config.yaml
model: "contrastive audio-text model"
dataset: "synthesized solo parts of chorales (CocoChorales)"
train_examples: 39062
n_mels: 40
hop_length: 160
input: "log_mel"
spec_augment: false
win_length: 512
tokenizer: "char"
vocab_size: 32
loss: "softmax"
embed_dim: 256
encoder_arch: "transformer"
encoder_norm: "layernorm"
encoder_norm_position: "sandwich"
encoder_activation: "gelu_tanh"
encoder_head_dim: 32
encoder_fused_qkv: false
encoder_bias: "all"
encoder_qk_norm: false
encoder_layer_scale_init: 0.1
encoder_parallel_block: false
encoder_moe: "expert_choice"
encoder_num_experts: 4
encoder_moe_every: 1
encoder_expert_mlp_ratio: 0.5
encoder_experts_per_token: 2
encoder_shared_expert: false
encoder_subsampling: 2
encoder_layers: 8
encoder_width: 128
encoder_positions: "learned"
encoder_pooling: "mean"
text_encoder_causal: false
text_encoder_width: 128
text_encoder_layers: 8
text_encoder_norm: "rmsnorm"
text_encoder_norm_position: "res_post"
text_encoder_activation: "squared_relu"
text_encoder_mlp_ratio: 4
text_encoder_head_dim: 32
text_encoder_fused_qkv: true
text_encoder_bias: "all"
text_encoder_qk_norm: false
text_encoder_parallel_block: false
text_encoder_inner_norm: false
text_encoder_moe: "top_k"
text_encoder_num_experts: 4
text_encoder_moe_every: 2
text_encoder_expert_mlp_ratio: 2
text_encoder_experts_per_token: 1
text_encoder_shared_expert: false
text_encoder_positions: "learned"
optimizer: "adamw"
lr: 0.0023
beta1: 0.9
beta2: 0.999
eps: 1e-08
grad_clip: 1.0
steps: 8400
batch_size: 512
epochs: 110.1
lr_schedule: "cosine"
final_lr_fraction: 0.1
warmup_steps: 1680
weight_decay: 0.06
Rows from block 4 of the text encoder, named by matrix and row number. Rows with one number belong to one neuron. Each number is 500 + 40 x the weight over its row's rms, rounded and kept within 0 to 999. All counts start at 0. Numbers have three digits each. After the name is the row's rms in percent of the matrix's.
# fc1: MLP up (text_encoder.blocks.4.mlp.fc1.weight, 512x128), inputs 0-127
# fc2: MLP down (text_encoder.blocks.4.mlp.fc2.weight, 128x512, transposed), outputs 0-127
fc1.435 061:528521495433479496537556531483476440535500491537534555445559430451526531514541548551488546522482563505563547454497471440489557504497576470473538480451452568512470513444462437552496557513510526499430534517518451488521463495436597532560426486439479455445506558433466572502501488462577480553471477450536519515537485519550539543514517534444480488486507468521471520498498519510449419521496
fc2.435 042:454456517481511500515464529557449446558523440557540474505532539443485444486492486552523562450485581456522480570576454531448497484507450556448461449439463495497546478533522470535463491511445525445443414533566494471482571527522482521435516507482555433462460491486519528473557444508582487553546536481516534530539461516491554442452498490452480552530460573480556529524486481505497533545509
fc1.436 288:534544508492480509491470522546539427469550445520495475503588524513492529535499618481515524445472553432538445411437463416490482521543510482525506547422483553466449463519517459443501544452465499505425552462497592509545523490440534528515452429413436526516533513485463498459527485508500490461461479445490498496471462497543497510470433524483489460555484529532550511567498482524507429484514
fc2.436 244:470453433468520486487460536520429472499532482526470492506476504565435483490459459490475482526515548515479526492585552510496470510502543470544476463431434480486480456467579532550356505526514502511416487502496480536507507447458424566506453511477483456453473496405515430520506457434487505501437490556465540493476494516549578503473460416509553496493516549550525488471471428512480469513562
fc1.437 061:433435533461468534454580484500493502454489475544426553524575443450438519443442570546476492522505484513431476445501493523552473562442547480538550442490551510522452481530496453511545522513535534467537524488595461534471521536522427471459461496510518511506442505557475536464541491543479473486522490515487457484548482466567473554449444490496543506490434460539571466565521495530576549460494
fc2.437 044:556486478450552467555533585467509483549483551435464540523513557519471504447444554514471511445483513434551456513470542581438554494442469494483478457484508513572460517483444448470456455529452504477457492543478455459578468468565517471454429558470557492521534489451546467492486497565546459488442549526514526511573485529469487477561571443485476453485440463508549524457488474504457483468509
fc1.438 095:452469495509553436485555534518422516509537502531432454530498474462536488515558512543432558460481506496494479467521440485535527442475498516516543513555428490534561525518523543552410474503461592443505464551480465460508468477502510437546529509465553466383528465514519537488524519486580468562453488513462453406503448541568484538539511458526469448480441477511480512482487583492485507527526
fc2.438 077:535532521506543491544471515466479498539538491548496529614495536557588501467565517503473513526577479520559494522450498469520482508501557474467492444472455459509500571494495489496544555526476490478461519428504503494436497558503540519533434539517579481492506541443543515572458543517528450445509475532520464491559526531426461496570548469479486468425442509552514504552419549417561535548473
fc1.439 073:497472520511612546496504516433542534575534533429451431542507521404500497538513465453506496527508543564525461467512533476512524535554501420549501462528546569522441509480535513441533470471558507499526478554485517476440521480517540507522426454520507545449592455498504508416446481445504572468492561513511474501521586461426516496541529533551531451513508466544483515496524457513502483518555
fc2.439 074:474475501469448479484580435502569456505509515497481493526488470499579457510401470457509493488485505471542456501529483469472457502473497505506437436514508507482499455422621515474439467458511431479533451423541469464448420527488545482493519475549486530552528541483467444512438551506441556474556505528503453515467502408511518481462507546478525497456508448634470506451512537505495490486471
fc1.440 077:483515504460479501550506529425475575473552531465539497474523563506522476474464462395561454511537492484444455454551516488480550494513537425447492459524533551518487503466466483531529503465464470453486419510532455437530461512512460500519489525406484458512496416453546523440524440517460453504571494507526538497552540583521525531568582513552492473445466538455524502500455499540554500450429
fc2.440 065:559461506538481552488470491475467516524523536455511469653457500582552495523434399485473439498565456540594520507551541477484541527488513456528439441544490522497507565547505497495521472484496482504490459381503498506452512504507491495514487458501519465551533500492542441570455455521484522479509485497487497487525465509508511420572560470491406505477534514522528470514449495490574497550460
fc1.441 078:473449488495551436549486463488473512470513468497534511525537460426531511509491535506565560480433509478554503426438558479506449480481480446513541482469510572551457513448539491522513475557596483470512580460494495403426536522491530475538488465530575547474522475435490515452421498434477511433512550524496539532485564431490518544510568550489488449549493499498489452543462450476517442535524
fc2.441 076:460543526457460569483525498574513513476513455488498553455484491496520481586488430507513524448479502481504461475460533437483488480469501490484544534508585534504539410445474515459569459512473528470561526482524539571434552476521532491479455499512482498559483495490483588540436509505485566493513484507545433492599463482463444540478499630529497514493524438602453485510511480509468472447461
fc1.443 106:557480457504465521518533479489511439484513480507520474582527498517500476422535556554481513477528564576484427503447467426529482578462475461516479513507498545518467546582486473537432481461521556462468463532471505444470516534471442477503448516490566571451563496462454583464455535509538500477486537538533425534518547472510531527483615530484520409562449505521548508535511533476506526501523
fc2.443 095:520591550464437593527502550537539466412464499514537505552545572592497523524543515499480509477481436515541540553516563482468471525543455436506479531491543520469552520529465471494593503483501401519462536498468469482478533431401533495485468556489533497520474510556492450505601506531417507485540481506478466579472522505477475525536493538473553525483492526454475488558523465482471513522492
fc1.444 103:481514486452612512536534522506448497494575460494442515535525382534606479479492518400561484454454504522510465524445474441502492483484481480475573543509450508519511509441524482489474518519526531496502524504495510437449585487507501488492469451502484458435514460453510526428473480399495522430547494488531462523545508440483467557436524534500506543544458480550515511477452475515495403522506
fc2.444 091:489527518552469522543491521439509498561493541421432524468462510418402504541516565521550473533488491521514433540431453454532487460460444437469488557438477484515516545490524507505544496535549548554491516554529508507437619444481526452467433445486504444529516415530538531448541457427484454518471517515545488483559540534524482521486497518542453535508494521517496483514506478481568439526472
fc1.445 064:433484524451549445506522461465527518451533516574507483473478474512480449468562557537521551490461534474512484526471465478473522469511465509540423534510510488468489439509510566493446536552544575447550495529521558514545469495539530513459469561526538588421526437446452534544478504485484482537537589562538492535516457523563495540450455465414476456492474518549554475485435534528520436428518
fc2.445 064:514538561491515500484475537503483483558490515503493506559464541431540545510498543501539481524429566541461542491488513423455443480537489483568537610445534474455535630540513468543495490483487508495464591491439532481511564516461524493524476494499511502468480503563493487534569456536531474520453520446443509481563621456498470449456459502598478490488533478507505525497541510536518495500435
fc1.446 101:496517526501551448503526490523529468501435557517524495591567522494522519477486571493441578517459530504513470561513481483478514550506435472497455511460496483532474539555452518486438553417480559444492444549495513490470497534526441424567516520464506510486548528508443583430455525541510508524509518517553434522522468444548449482378499438485537430479468493579495549509477489475465553494513
fc2.446 085:508514494516441500535584487501576482550493463523547549499502453514548495466506576505542505498530472568525478467467537515458530524471483465557530558517585500627507609480501481490631530454537467473446566526466503464480487511499505372524475516517515529522502491536535488472509584512427460481549542533517473527486566493457524540503520533520506480529499516498481491484558490422489499483465
fc1.447 094:475541538497524475488509462532495472416575452479471434610518551511523516494447604498496564503534520534541499504424468435547497566500428473546486528454433517518448526539520478472518551479464531522445541472510501428528463477486475394488438440426463547414581507511482536532483469535512494483473484520526496480490478538502486555483484511504461481521484522518532482555504540490567450487564
fc2.447 088:523476474477507503521547463524481467486431486486440483511509466567492508496552532465512485494513543492523483483535477482532499523539504428554467521498449495511466536538591533538435550507608511510406466546475533514551537474426486474484458490490527495463512472465543539468519472474483472454408564582508530506451552501533570539488503454421533435532546577555541508549522425453496455540577
fc1.448 088:490466506492551456572485497490558460552459530484444493463537515494466440458445498516526567505513549462478462463487469450426461516477484497604464463424487557505490534550554505512477503493543467493529544535539538496425524544534452427523464445512438520477503503486468508501479509446516487474482578525563470473508472509542605537503463453541530435553479542570579468453485457485553441445533
fc2.448 085:500528525470456506566497490570527443476448457349481443512532539404501524535494452504477540526486501464475440522484526547468459531520431484477487525529539559494513489447579463475573477528468504476523437543525507434569508530519491477450488509513459483426534485512504555425489505503560532511537507496495516460544446467521501543417554541534505557531490454535511520486538528429484452440541
fc1.449 069:463531506528507484504458467500483525544467431437531461556527616544533540472480508557505528557515509541557447542524432427565559478517466478509533478444442478558428524484494432472528560492532531542513420552480458512431499522528560526499514520567453493486453520493531568472489469525530467505553442476521555462572536564546493525488597544468495514476453531495502568479510479481509475518503
fc2.449 059:502532554558459495477491504482520507481492521486579501598482506536551442525547434540467452488604476488588452582474507468585528464501488479458551530450495506518479508598451472477548505489509441492503503513436480460524499517525566453428514518516501457543583524488538509492464566477452487422567449458512500531509478563509427483546549550477513471474522505516489455559497529483562524485494
fc1.450 120:525548463476604478553534550452499488473528463495513505508521464509566528529528571455560501449447509535599451540453528432524538509481520533473614485424452514479499555455492444421509568518530523483505514515533526476454587522485462489499474454512458506497490514512479503485466478466508505454495573432533484543471497488506511515421493505534542483544407499537533543535505448440578457491531
fc2.450 137:493532503484521539550540499479472492478473512410463489509500502451528510527541528450548475521484450530534488497428473468496511506501428448455540589483530515527508620537425498482567540468535479472508552546491476494487637485562547449464483451533448517467533402494496565437540487431462500506456487493557495490505573542501493509469540471487504515437526473493467524523452475475547430481448
fc1.451 070:448523521554500406595538562509490458475458533522459488461497525467530442455469540511485512510478481478551453532463561470523484522517466492468550442444551553471507522458530486520455516489526594472546510533569506429538510567482456479596452473440496509538517491446494581412469462465547544463450520506551477481583498527507455501445483518526490464443466509559543528521472484472454455464505
fc2.451 058:454553529515406535555529452547517455481467474564531542457496445508527539460538545531490491491566465521527428495516505502519551509475515533541557571425538488586517592483508507502559540512497529480448497502528481517450514539502496443479489532512520512540509494454526558461442542531483567526484485549536496534418536523500539588397479534452478523559486440562491528462496515487464412486536
fc1.452 151:505455491509519488508563538482533488455555471528481527508531499472579536543508525557480596494506551504501497566487509477517490501463521489485490492544444516469469471510503485493476449509509625447532414540472535437413487470449523390521497520418554483476509490572528547506409551491501496526569558548545466546558509512477515473498585451473500469495487570483506511543502522456546558490555
fc2.452 190:458496492558489509466539509472521541492520566553459529583548500591616457519524476493508516484569470524505457559477441510549487494555522503454455443490503501505509505556484558524501478528494486492523533458499480537431478560518512470534447502482508512536576509462497508565368553509466483446582486556545482517455507543521405517565507459451508476437498498569467480520490490425498507511476
fc1.453 080:514525494510554518534470496509461553516443472541490533471509577504460496490526498538530571550490510515497468492493525508542467468575533494421458443495528538512527541484492486484465540556453573454512372543473464479447474492505525502496493538404569492453503476604494540500452482541533485587537449528526474470455472486555504445529502464483458409492420490500536474527493454551487522510600
fc2.453 081:560463512554517549494507486486517490545513506571498518570531496577612507541516512448569489464595462508518440530460478466517495508546532475456485471483517509541486510512514521516494537525490468516532459449525466511453558531470573450501442508459554526505577481547495436554387528463470443507538494551576432517487523504507418465532515496494471502464503532562470520589467479436488535553527
fc1.454 070:543455451520569519547455542528509510460535490525496497497561560437496538520529488539444475518516547473449514518499542415482493553496585495543545486449437575483440529541491436538410467449451593524505566528538541481443505454479513516547515456524564473481542468451546567466477502479433455447471528538475481451549493513492439477485528441458552487550511521474560520496467495506459498457549
fc2.454 058:576460553482477457482467550501505530570488493467522511601509543567569524421401516499454506523439456500537491500439488488568509523493511455492573456550443560445495552531533522584480523480472467539493529438474469472568563520447537551494456505506498493489503487466515472504480502527539511447476482469511502529617539544479492511456487456530514453543533553499517439566472478444512515557527
fc1.455 069:487459497484538565523487537480482463564483535514518448555538484475595455508564528447514502548504538531504474520431498535578472484546525417560522504564444498480433447443468498480514480447564523427474416512492443464530480486479535519506497457545520535423480460469538477464470511482553520452466540468482404494541589457479554505497531525529540536531537466470497516535419428512462502497527
fc2.455 065:545475545560523532461533497512576484478431463511489521552468495517555493547483566524556499418533515489535419517456512440535528459477523518473490467436497573525542449476517508451495494494445514486514432513520449450507472533475559437495530500468519550426528501541478581478501518566558526528586555472525468451527479460453404512472483553488448484484540431510544472527545535479458560433519
fc1.456 069:541528536532443472509525424473484477434451535453497448486538476550466500554510452533493493550527446525535486462496461440561546503451529547468539527430436534507429463493466442486540466520466487460521476514418527437450480498557456482540504457485463480426526475452438551536486466449510476432466534481545491463467548592521552579481541528488484452547478531471475519525483482556459478440431
fc2.456 057:556522509500474502512544530515459489477519497547503535548483532505512479552536444515441545503567454518543472617457539521572505487459515441519486497496462472512482536590470458490586475458463460448503461471460538459502536512468467474417474470517491498553578458526546562487518464511518535499562455512561585465531466554546541520510551491479434500521447568468472493561416569513542456515515
fc1.457 070:533466453437518492557552562513443504527477486506477459553463560432586506446476491485537450551482456465568484462544531455484538514517530479520508550483513586498516488467526447432479518521564545546493436441550498493522522496477487428538497508496515562474493501447430511402477527532463551480546546418544571548526449516525519468430508495486551534555483473540527497468484557461558507450477
fc2.457 059:552563549480477486448525494463554497485507432470530495568502565524549510505421510524496490453506505468504481529481531481457557577478518554489576452485508494499530533432461497428579486492397527519527522483566493487524520535447592451484496501492543575539545498491445533553505491535504510440544571457497370530503492547474487453498490544523501459564500421473515513497532566473509477525504
fc1.458 142:514529509482536477469590545472481454480525439586442508549558469531589468489554514497530500475474529478579452542383533453514493520491533502505592531445446488502518500503505456518448520593518497502477529516534520488498549488490496452499485502520553525474544507533511471503459500456545489421554566480470421561544553478475477553474508493493552512503447540579544487589489501433535511495537
fc2.458 142:529501553528486537479490494469551480506495510478487505497477481429563445521525575566507540454471526399476465546365522479530506551469481522444558506462531473495528486487494490486533503535438505513592527540570489518524573450478525451462517447504573535556443445555540529432523454515529518508501523486555436498590498517502416512446520546519473515509513461440489497535555538498555501522491
fc1.459 127:513485473434517469541513488516484513501543456522513495536523479534569466457562448500478524482477554517498532598510586494517513502475555452497478442530471529550525531468523467516518420525545584520533411499509527431413520449484446465517513529519599492505548505489534520471484491484492578466537570522492512514566582444441533517464565463493517490472465483536540444475431541418515549482475
fc2.459 149:522516596551505482420472484497479587501543534562529493595539503531581454564438483519491546451520488517506442528508545399495479527566554492530504430522404506440501465459563483481489477489446445531523473422488493499457456467457515477470489472545508483537580500445527440479393517533482524435537512473531461538491466543527498496463465473511481485485478496542457474509516497505517546492482
fc1.460 085:514440535468492454553489499408561454602451462535429509455483424521533500483520493489475466521497544548493522472458449480438479511526562506486485517437547465520516426485475460561475493500542510544490603538543489519486490451458472438503440503400526590458511478490570513469472503498508486450548539503461465484573526451456553487511473474517482491566438488521515454487513448493462564493461
fc2.460 087:519465519481549540446538551417486467483510555486437433529519487444558456539431507491496502492432504412473459596333512494502470527450491539515505439488470510504471471456526490540436511495509525496612514461547488531526506478548533464491475447546500536523485449513509407467456508518521517487570552515528443468512526427485472506452535505532466464481482485466512498517491532453481514504478
fc1.461 107:527488449453541446515494471544492442519484552529476521600547576511520464460552560497434531450529553507480500535480470460558496503501478478530494533479440529559475502559515464545461456498552577514490478583487520451454553475440547471503471453495545541422584479464508549505506528496466477440498503524466473542528498528509458502457557460508498396562527511534548461600487450456526517516530
fc2.461 105:502501569500446496458596492579507562512487550595535536557535500542556454478525553542480502455487444564449468476490482479551475496470466474533547517525544492504501573469494481514560454495544550480445521485486567450464509463469563501492384507499561492489485497532542577480496540503454521469483509570536520593513530545430416519510506553502502472534531530549437481528513491541471509487468
fc1.462 160:500449495495497545481532474438547559491525578455518557517504502494511426550553477469540511501515504490433458507462500508518468461452570402522453491522457507500493496463548523517479520494522526489488474449481528406480507481512478434466449510475494546517518451450522480387493458584408446400515514543554537523495583522500532524513580468482494484521509486471465555555534420512535509444460
fc2.462 158:482470492526450490551441553478498539561505522524583565568450494574529541473471505505485453520587472531530521464562471475518530473518573464506467441548517464579499517473461468441525458501550530498434419472497505441437516489525529543546474521441495481494576475418556518465499531477502487434457460544543526513467505476487499465537587515452472501496522522509494453541384502526537521480457
fc1.464 083:464444562439591504419506499528494506559464476570447482476546467449512448447443531476510552536539532428457451465449441521527551436473537490556471485500526479477476486588433561552436509539527491485537506476501527488519501480482493464526475454472536479431513456443527535509465521515493464465470477532513477486552448496565474560485551463487584495555527585512511552521491495574495503480563
fc2.464 077:553495470515536464501508522417548550549484524480479518509525506435523501521547585488498429494489485492518466474464483486486520543525495562481558510437504474559476523494481552488438471440472515484565572536489488523589565521489560430521473497514485541497495408568482529449524499480524434562416544458507512539547537485506483480494430495629500480551539555491559508521541464572525512531463
fc1.465 064:503442511505569495476564440521568508496558452515466541482455486535474498559528531522585558495428549524467537508519485424535534493519468518494562492415539475452518535553555543442430554466521481552484467486450450466540473554446480543540452485535566546549522443471553512458486570465475485548478555437493519544546540531493466466449535439506497501551503464458499494455488503480539454466443
fc2.465 043:464513523551590461505531491494425551468541545542485536504509440503517537444511521549516551562548426440550523457448526424463512529483525496499467485511504484516538516454443574471551571473565512451491540466449534550522506579516552489518441515572450480517496460427544521515533436480454506575490486480519504570565496513473509510477444519458498536562505502530454565532438488432502463472526
fc1.466 084:498541491472476539540546547532527485451526449472454482525526553497525522561555481472521483453467529551553466560451521435446488499493504464503547528436455560468450586542549504447466509432488520453448468528503447489435585456463504426484545495431513451451558429459448531474440501471448512511527504465489453606447532486543535512482504515483475449487526498552472495482541452456495462455455
fc2.466 077:524486533517535589505474475467549489527433494484533522471476589493515507543360560528503552497483521472489428507529506470465479464545475449550440467452501516483556515490473453479486513478420534512587505552488485454475495502464482464551515571575522503491491513537439529536517522536524498528603477510504481502527489482450457566560504523506462530531530520475523549466574483617497470501565
fc1.467 067:445419495497482492488574522532498528495534447477473535510505427458475453506543533551505579504480479582524508557519512451459512457499451524534552519532473459543513533470494481497472475522544586488560473597491479511419579466464474500548544466511488461428532478529512461548512524498497474522446566461565425515567542461520464518420448497560496531461438519503454505480526549434463489459460
fc2.467 061:501499486499550471536473512559441549580546455500555556465521478489489530460516439539533518509502499439575500553492497379452532495486503514480470484468446563439505560507508494503572477584539532461504434468505512519455478478566469500524463540568491448505520549473495466486418593481484530469510506527502567555561520473434492518456489539477520530513528541594541432441455497535485492477503
fc1.468 093:494497525464490501477526528474469450440463515485522411540549580512500512533510608481438497460478529522577506489480498483516553503540466498477420463545514531492464538515509508522475519468483597442508483515431534519502477551441515475538515477478537568380523539522510516564539486521480426501472518467493398434486457525484531476433530499421531389537510508538523524518515485527455532521536
fc2.468 094:471492509482497491569568508450540447500481527387433475511534503483465504488473613454533506492489494551553541520509549523488469509465442460539430514509558515557442564521473530509480481389547519472435526488450474471509531529458500434582525513452523498448527511512482495503511487470489460468484550590507481516460568502537578475524493500380466462490515523548498500543528453451502531522493
fc1.469 070:538521452523521432513518524405471503497468513431439548565512470473552488460473525429479513510496534489506434447532514516431547439465496437485542478519514510549463493454488460514515542446575539582502469453514509500541537513446451471461523538532552485463474447446442547429520526483545525444480511507510519427550588445556475497463565436554532439516463468528516512483445528465466465471500
fc2.469 064:520504566547432461471534497478532545563542502481538528599499488500563441492451466511474502530554434521518504539550542421483488497525517531470521482484509480555501558481466534521507521442464468547506458418575452527476477418483507457483503520517474513590567456450484468510432513485527599439470482452520426480539490506446463436463470541567453507458516497518523462483471487444503550480437
fc1.470 086:504493450531465479547466527538496449541515453519453436500539524525505517519551574505451548475544503474497485508451528474506480492548464490528458551445467497545432441520536502477403477438527552529492561567488538460514482510498537510558398474525515527404607485491506506493518522473456528452489489566533488474494485504542462580532450475469546503587518532596534476497475469511482563466575
fc2.470 086:567513547526459464512585541535610485465469477446496535575533463521520540449481547552433539522487490549431514496492505559491543533441500491480524532571575472512473515528471470513565485455521533465417492476535554504484516478473513506512476483402537539528479424547509511476555496487508501489474579553564503492598523497503525483522598512557476472510492548556428454526500516491502534518495
fc1.471 076:524446411498497532495490535512478498484492463529508488601474480478491505432518555527498442476565524547520491465484465467526493440532506526544519547480393582496442525521480517456481477493523505474487478488529505467465533505462518501524406483454512549515553489522485528486447429560486440414492502554434450500537541487515549503465572415518493429586431519526538578523480492424537516513526
fc2.471 064:522492497455440541482522463518579464437481436487511546525484462554515524560496519541550522477485574497499419607400488491486493545501506494451530495508491532496534439478532442487543503485470464446534478538532523490559503498442541521499590496551579517496507550536548486518522515549516543529582554516539449541583475484478381498549479513519547488526462470521504468505502487467419500532544
fc1.472 073:516542451543544508444463464561524532530488468495459502536496592516599438557513516451459550546534463402504441467457503427481490544473470423542545506472487524515398468575566488531525499464448490465513462513447559440495480505527473458465442527530400519524504497517485563508503511520535525473487461519550558518539462515541542534519507553444511457494529492502484567554487516462493468504466
fc2.472 053:500486478505476576452464571508451464487460441468478484519535564460477560447441428507432485562474507482583556474494505490534497508496462406522561538478499513483406493450502456468512429509486476492501421461491606498521473486489578504492510476512536516537608528522530438503475476544529488472488527527488536541565496492472491532444502467560512570517500565436516497486468450438458481510519
fc1.473 263:499525545541504439564565531513492499539411529476503504564514442432483499485434495483516538515471510489532499528510554452436520469525504508470477488506556520485468531484471497490501493491489603515568496496549532421463479528512480460546523446483464493458510490438448564375448561470490594497507505481588500475533484430496482476451498533505480457490464454617456473485426501510498515444463
fc2.473 249:468515521513436505551592454545582471494477494533518529442479438497545524516553604487535517410531507519466453494456504483501510509462488524521527573496549520585559573457499481463584511494539481465481520529525530479441465503475502412472469502511505509511468506488521507393508536537439527497493517531548412502427549481452549563440506553477516512524497480492390482487528487489495459509497
fc1.474 067:477485521455509493544565513487507533429469436507485501524549416470568545443539516528481535467487514482501446512507509540467472578465576530458526514488440482557462530488509413472451592570464484506472487478555450504427520457535512524475431485485525519437486538476478523498519553436578488472546497444524462575517553451548489475436527428477518473484473527507459453515524454424567473478526
fc2.474 055:556482532518496565537492532487537450476482520451472525528477456452572502515528533544528481460590495464489451562380513416526489520513461502478500522483493452467587539500504508482512520491464480472521499470557476544449545470497575493416545479527559566516517480574425471469474524496514521524542494443519455487548475509507404450547528590534418460505493478490511511571514547490547527511463
fc1.475 142:429499494530517442507591485511466440458469517486382437499540454491494505497580490440510486490420547515500494530470396510561553513501490534503424500454463533525510528552519561525443484525554523493487546536537464481434462533528455505540488451509447511431537438430458528524519519539494485461522498494474440468419574537528543519463439462485515445447478498517537509496519502452455465466496
fc2.475 176:543457535561490436569534522509499509535453498540447522546531489511526448531546538492469542539502557537485486588516521441553509509479478493562522456508483500495491564518545499534472503470535502541476442540512525458485497487431528485498390512568573527430437413518501533453453543485492496479423513550521522473552569502482446491460513430551518442475521588586506468538525498471522540517558
fc1.476 066:449477459479499423596445437445544460543539492479453508543449493471472507526525517527425554494549445521490477436503438536498503456480499472486513522487537522504503478457518464528571513487532502555543489464580510502527456520503460436496446564441475421540458529523532500451504406487538506475466518563468450460528517432514511474473597558490529509489439541450486408498481471491490491473422
fc2.476 056:484505551576482530537471509453553565555538567426523555601519495486530499475428444462447430480514492479538448606530493482499478511545559524442506439515511520541428517523458473481474510523504479499519439447488497494522453537486504525495506497508528555543517475450513454458403478486533497512508477477500542484544470477454510453489566467545448455418415514553481494454455538466558544521464
fc1.477 104:447549551493560494572548520441428490504518527400451479563480465473473503452508454390509493545460492528535552494523549508484470456461527479447521459530507522534536537496480486490508536465541562524498418531564484493425463471493492490492538469538435494481546418480494461475504477477444537440539479487522501402464551461507551455458507498568556519434400472489468515466515513475464468490499
fc2.477 101:507476543568460523514510528470532490501537567451499493598477462502595461503469513478488512461553448528559463582491511409476450523524538483485500428486508506491530495475533534534467465493489500498553486438570471482425501451488515468488494462556552511541545487461482455498403545445499532482504558531545381515547490493453455447525526482495449449474516453591498423518463529493515545488477
fc1.478 090:487491481457469474603510529394490474488578457536480521511518529517564558511553490554481514557529538500561468511462568456468502495515556549469520459449529484481503497484486546506481483474490528517572451490521465476447513486501412489560546576495538484533469494608500535486509468456476448514595484505537455582552477520460465507525552426520454507487491502541463505458534530416500573539486
fc2.478 102:488528491541476525449512510491507531531537524511463470589569521578563479535428368507525482564581451516533454559489504441499469488580474511501503460454507499483481510516484521493527490465492454531553505469516463525487519519524570461410493465526487463543604501518484477562395527488460484443595497488551518500504469556495440491531502495488507453440496468557512499516488471431501503519452
fc1.480 055:541465479458509486477561549557559543441503448466497522533450554455578559483562576486520504443449496469438444459471501493450458459466463437452492558475531494490494570487507502541442480518514533501501529507460502455521466504549498454479489505519585484504593550503450582485492514462513439482540530471508443557535453485554472565433432519521583488520516493533452547477523471502530439549510
fc2.480 044:471493561497449502570459477525450536568559424503505456465508516429564481535504518547495437557427439464514429554522466528514497456483467543468435473450542511465513454426450444457520520573463450428574463521472501504487551540541533484533457552556435544550484470519463461493468521511531481520520482508509540507505545526540550480578508438490446498506531479469438565492454523465494472530495
fc1.483 138:533514496480512565480504507483500517478544486473510411527465476537540467571487479478553488494591511530506496465463494473507494472525474481529498568517470551510512528502560499479460518462509505439455448544445447404480541448438554481462495541447495516413583450532487428511475469507419493510542458563522425477477597403495553523546511507431513496526542474459464559571462486535518515497511
fc2.483 147:539482482563497490573526479526561497564431447499578499528483485525514521538391574511532514476547531428536473530502452422467548495546560538504461436469483500528522470505475487499511490509500454489495432512519507471456453525461503452567595543532526493470520540530528520457445566502507526521527511486529402496511431464434463521542511578422457498531493472523526486496459553580500510474548
fc1.484 083:535459420463561535463516484483538475490520565463467507501574491510596530527563535485550470482453513508460408541464521419548523533481550539567473462427456500582484468560512534521452508552493513516532473485447508528492541517481529449553503501507464552483524490511486462452418521526488490489462544502552426481452477533523501475445533477472511521506495538511578520602464398460519473512527
fc2.484 071:493471490444546542413553510484475444458516451475468506506535462547556480520431547485564511466506532434592504526353486494515461464462559486435508456460528524500485468488449534469425485471493449420550560498479490479480577506555559526506541438456497486495551513519531491524452506480515467514575539509507404484541502482557490514489500475512462529549531474523575542514516538468484502492532
fc1.485 121:476466544477539440538530483526510478526431524471504464540507433532497479472439455456480509526442506459447452518478528481525466538473536435533429456512461557548413478466536483576484517491509525531474497436506514428481494453471462517495414504495545577453575460432504481449439565562504569488506507560472462504490588489491545522477550468434550462446514454531496454544511484474455546476540
fc2.485 147:535485546517508461529498485519530491521498505500487487550549462533562435449463502483503524456458470450502465584405559443549488557486509513529509353493478486528532453461576538563461533489465482534534457435519478475508464482452545508505471472546542560492531501515521516484386560518537547480462558478536464474544483461468480492419550491552532482500519517545515492562482540421493538537535
fc1.486 099:530508513464541476468489495400605494560483425487456534545525373489504470500506528566528515481468556531479443475438471524514500546475545450486508477501536510546536468459553522522495522535496495526476567489586512450527501462475525514488452476484581557516509491564571483483528469461511517396533589541509505512595541490447492518493499451517480511527433546581516513531494481468498497517513
fc2.486 101:547468563517531512463475496411507498494538503497485469479494509410561468515508539538524530499495538438491463510342534436517521511481476523472535439456529476485478441542494525537472521510416545554667505501525494541518544523573550472494478498509560544515469489542506485497468502531535497519524475460527428476597476510489423501466519517556486505527485495484522529564517534480534504527503
fc1.487 075:538509533506513497488491536465542499548461516586454499546536401552539470517553486526505556439495512521504461498436535434541470495522452478542586495469474520564529517495520502472508527476554538510518584521483537471430571458495510539585513518500574469469538508462518553450539457483528475472484545541478406514594599525534519551510472477499511542472494521552474475544501552408513467482510
fc2.487 056:510528520566471496483469593461490535458517505551547470538553552459591534494493504490546524535574437453506477509428540446505442506520510488518539523444471478437561508462498461489565528520499435500591417453535488506521529422537514453506524492517521542487497441592464488453412479453532466490527489453538486533482461485530506445448524529551524501468524559555522498559553534439500517516464
fc1.488 114:495512519498612475556583530467468533458484495407453438521496469466514506465444494468566482506441483580580544584497550526473513497539498473478477447536524545543530533475495469504523522468564491523545426544583446463415542526568509473484551494495478447477526471509486502527476499416470542484567531500561461436510539498536515493483521438539513488484441418490475469501518520459482494477493
fc2.488 117:515507520552520492485540532456510488499534554512464492617526520526575480514443481475491496472530484510568448548509517382489483521510502483516482430448468508502544472462540525502453452500517459520536482462529452486416480463462482450502477493571525475525569478475460455549434530421507537498533577501546390497502513469486443447511474509512438456465503502592462427491529510488558580497486
fc1.489 076:515491444516447523475549545479490418468513538481488494518535485504470552491503566461525496427508544469466454422431519489419516541560547510497491478457469552555450451480521497553416522509480476420439446532507578482522517458458457522500408482450494520493556499458553529504495522539542498446515496463552427458466501511526582550525433520466548435529505508570497518527449469465560502519531
fc2.489 072:527505435542515476524490605509503521446520465555504520561529505625524531525435506464469536464522568497466549502552539577546535547442515529542519492444515472543487506519538522511410536471524474453406488497552472511447515423435515547569519511463459523508498453467523465527462496519481504546466472531537552493421482530555576462436493497450543533493523577538512524495494501520498480522527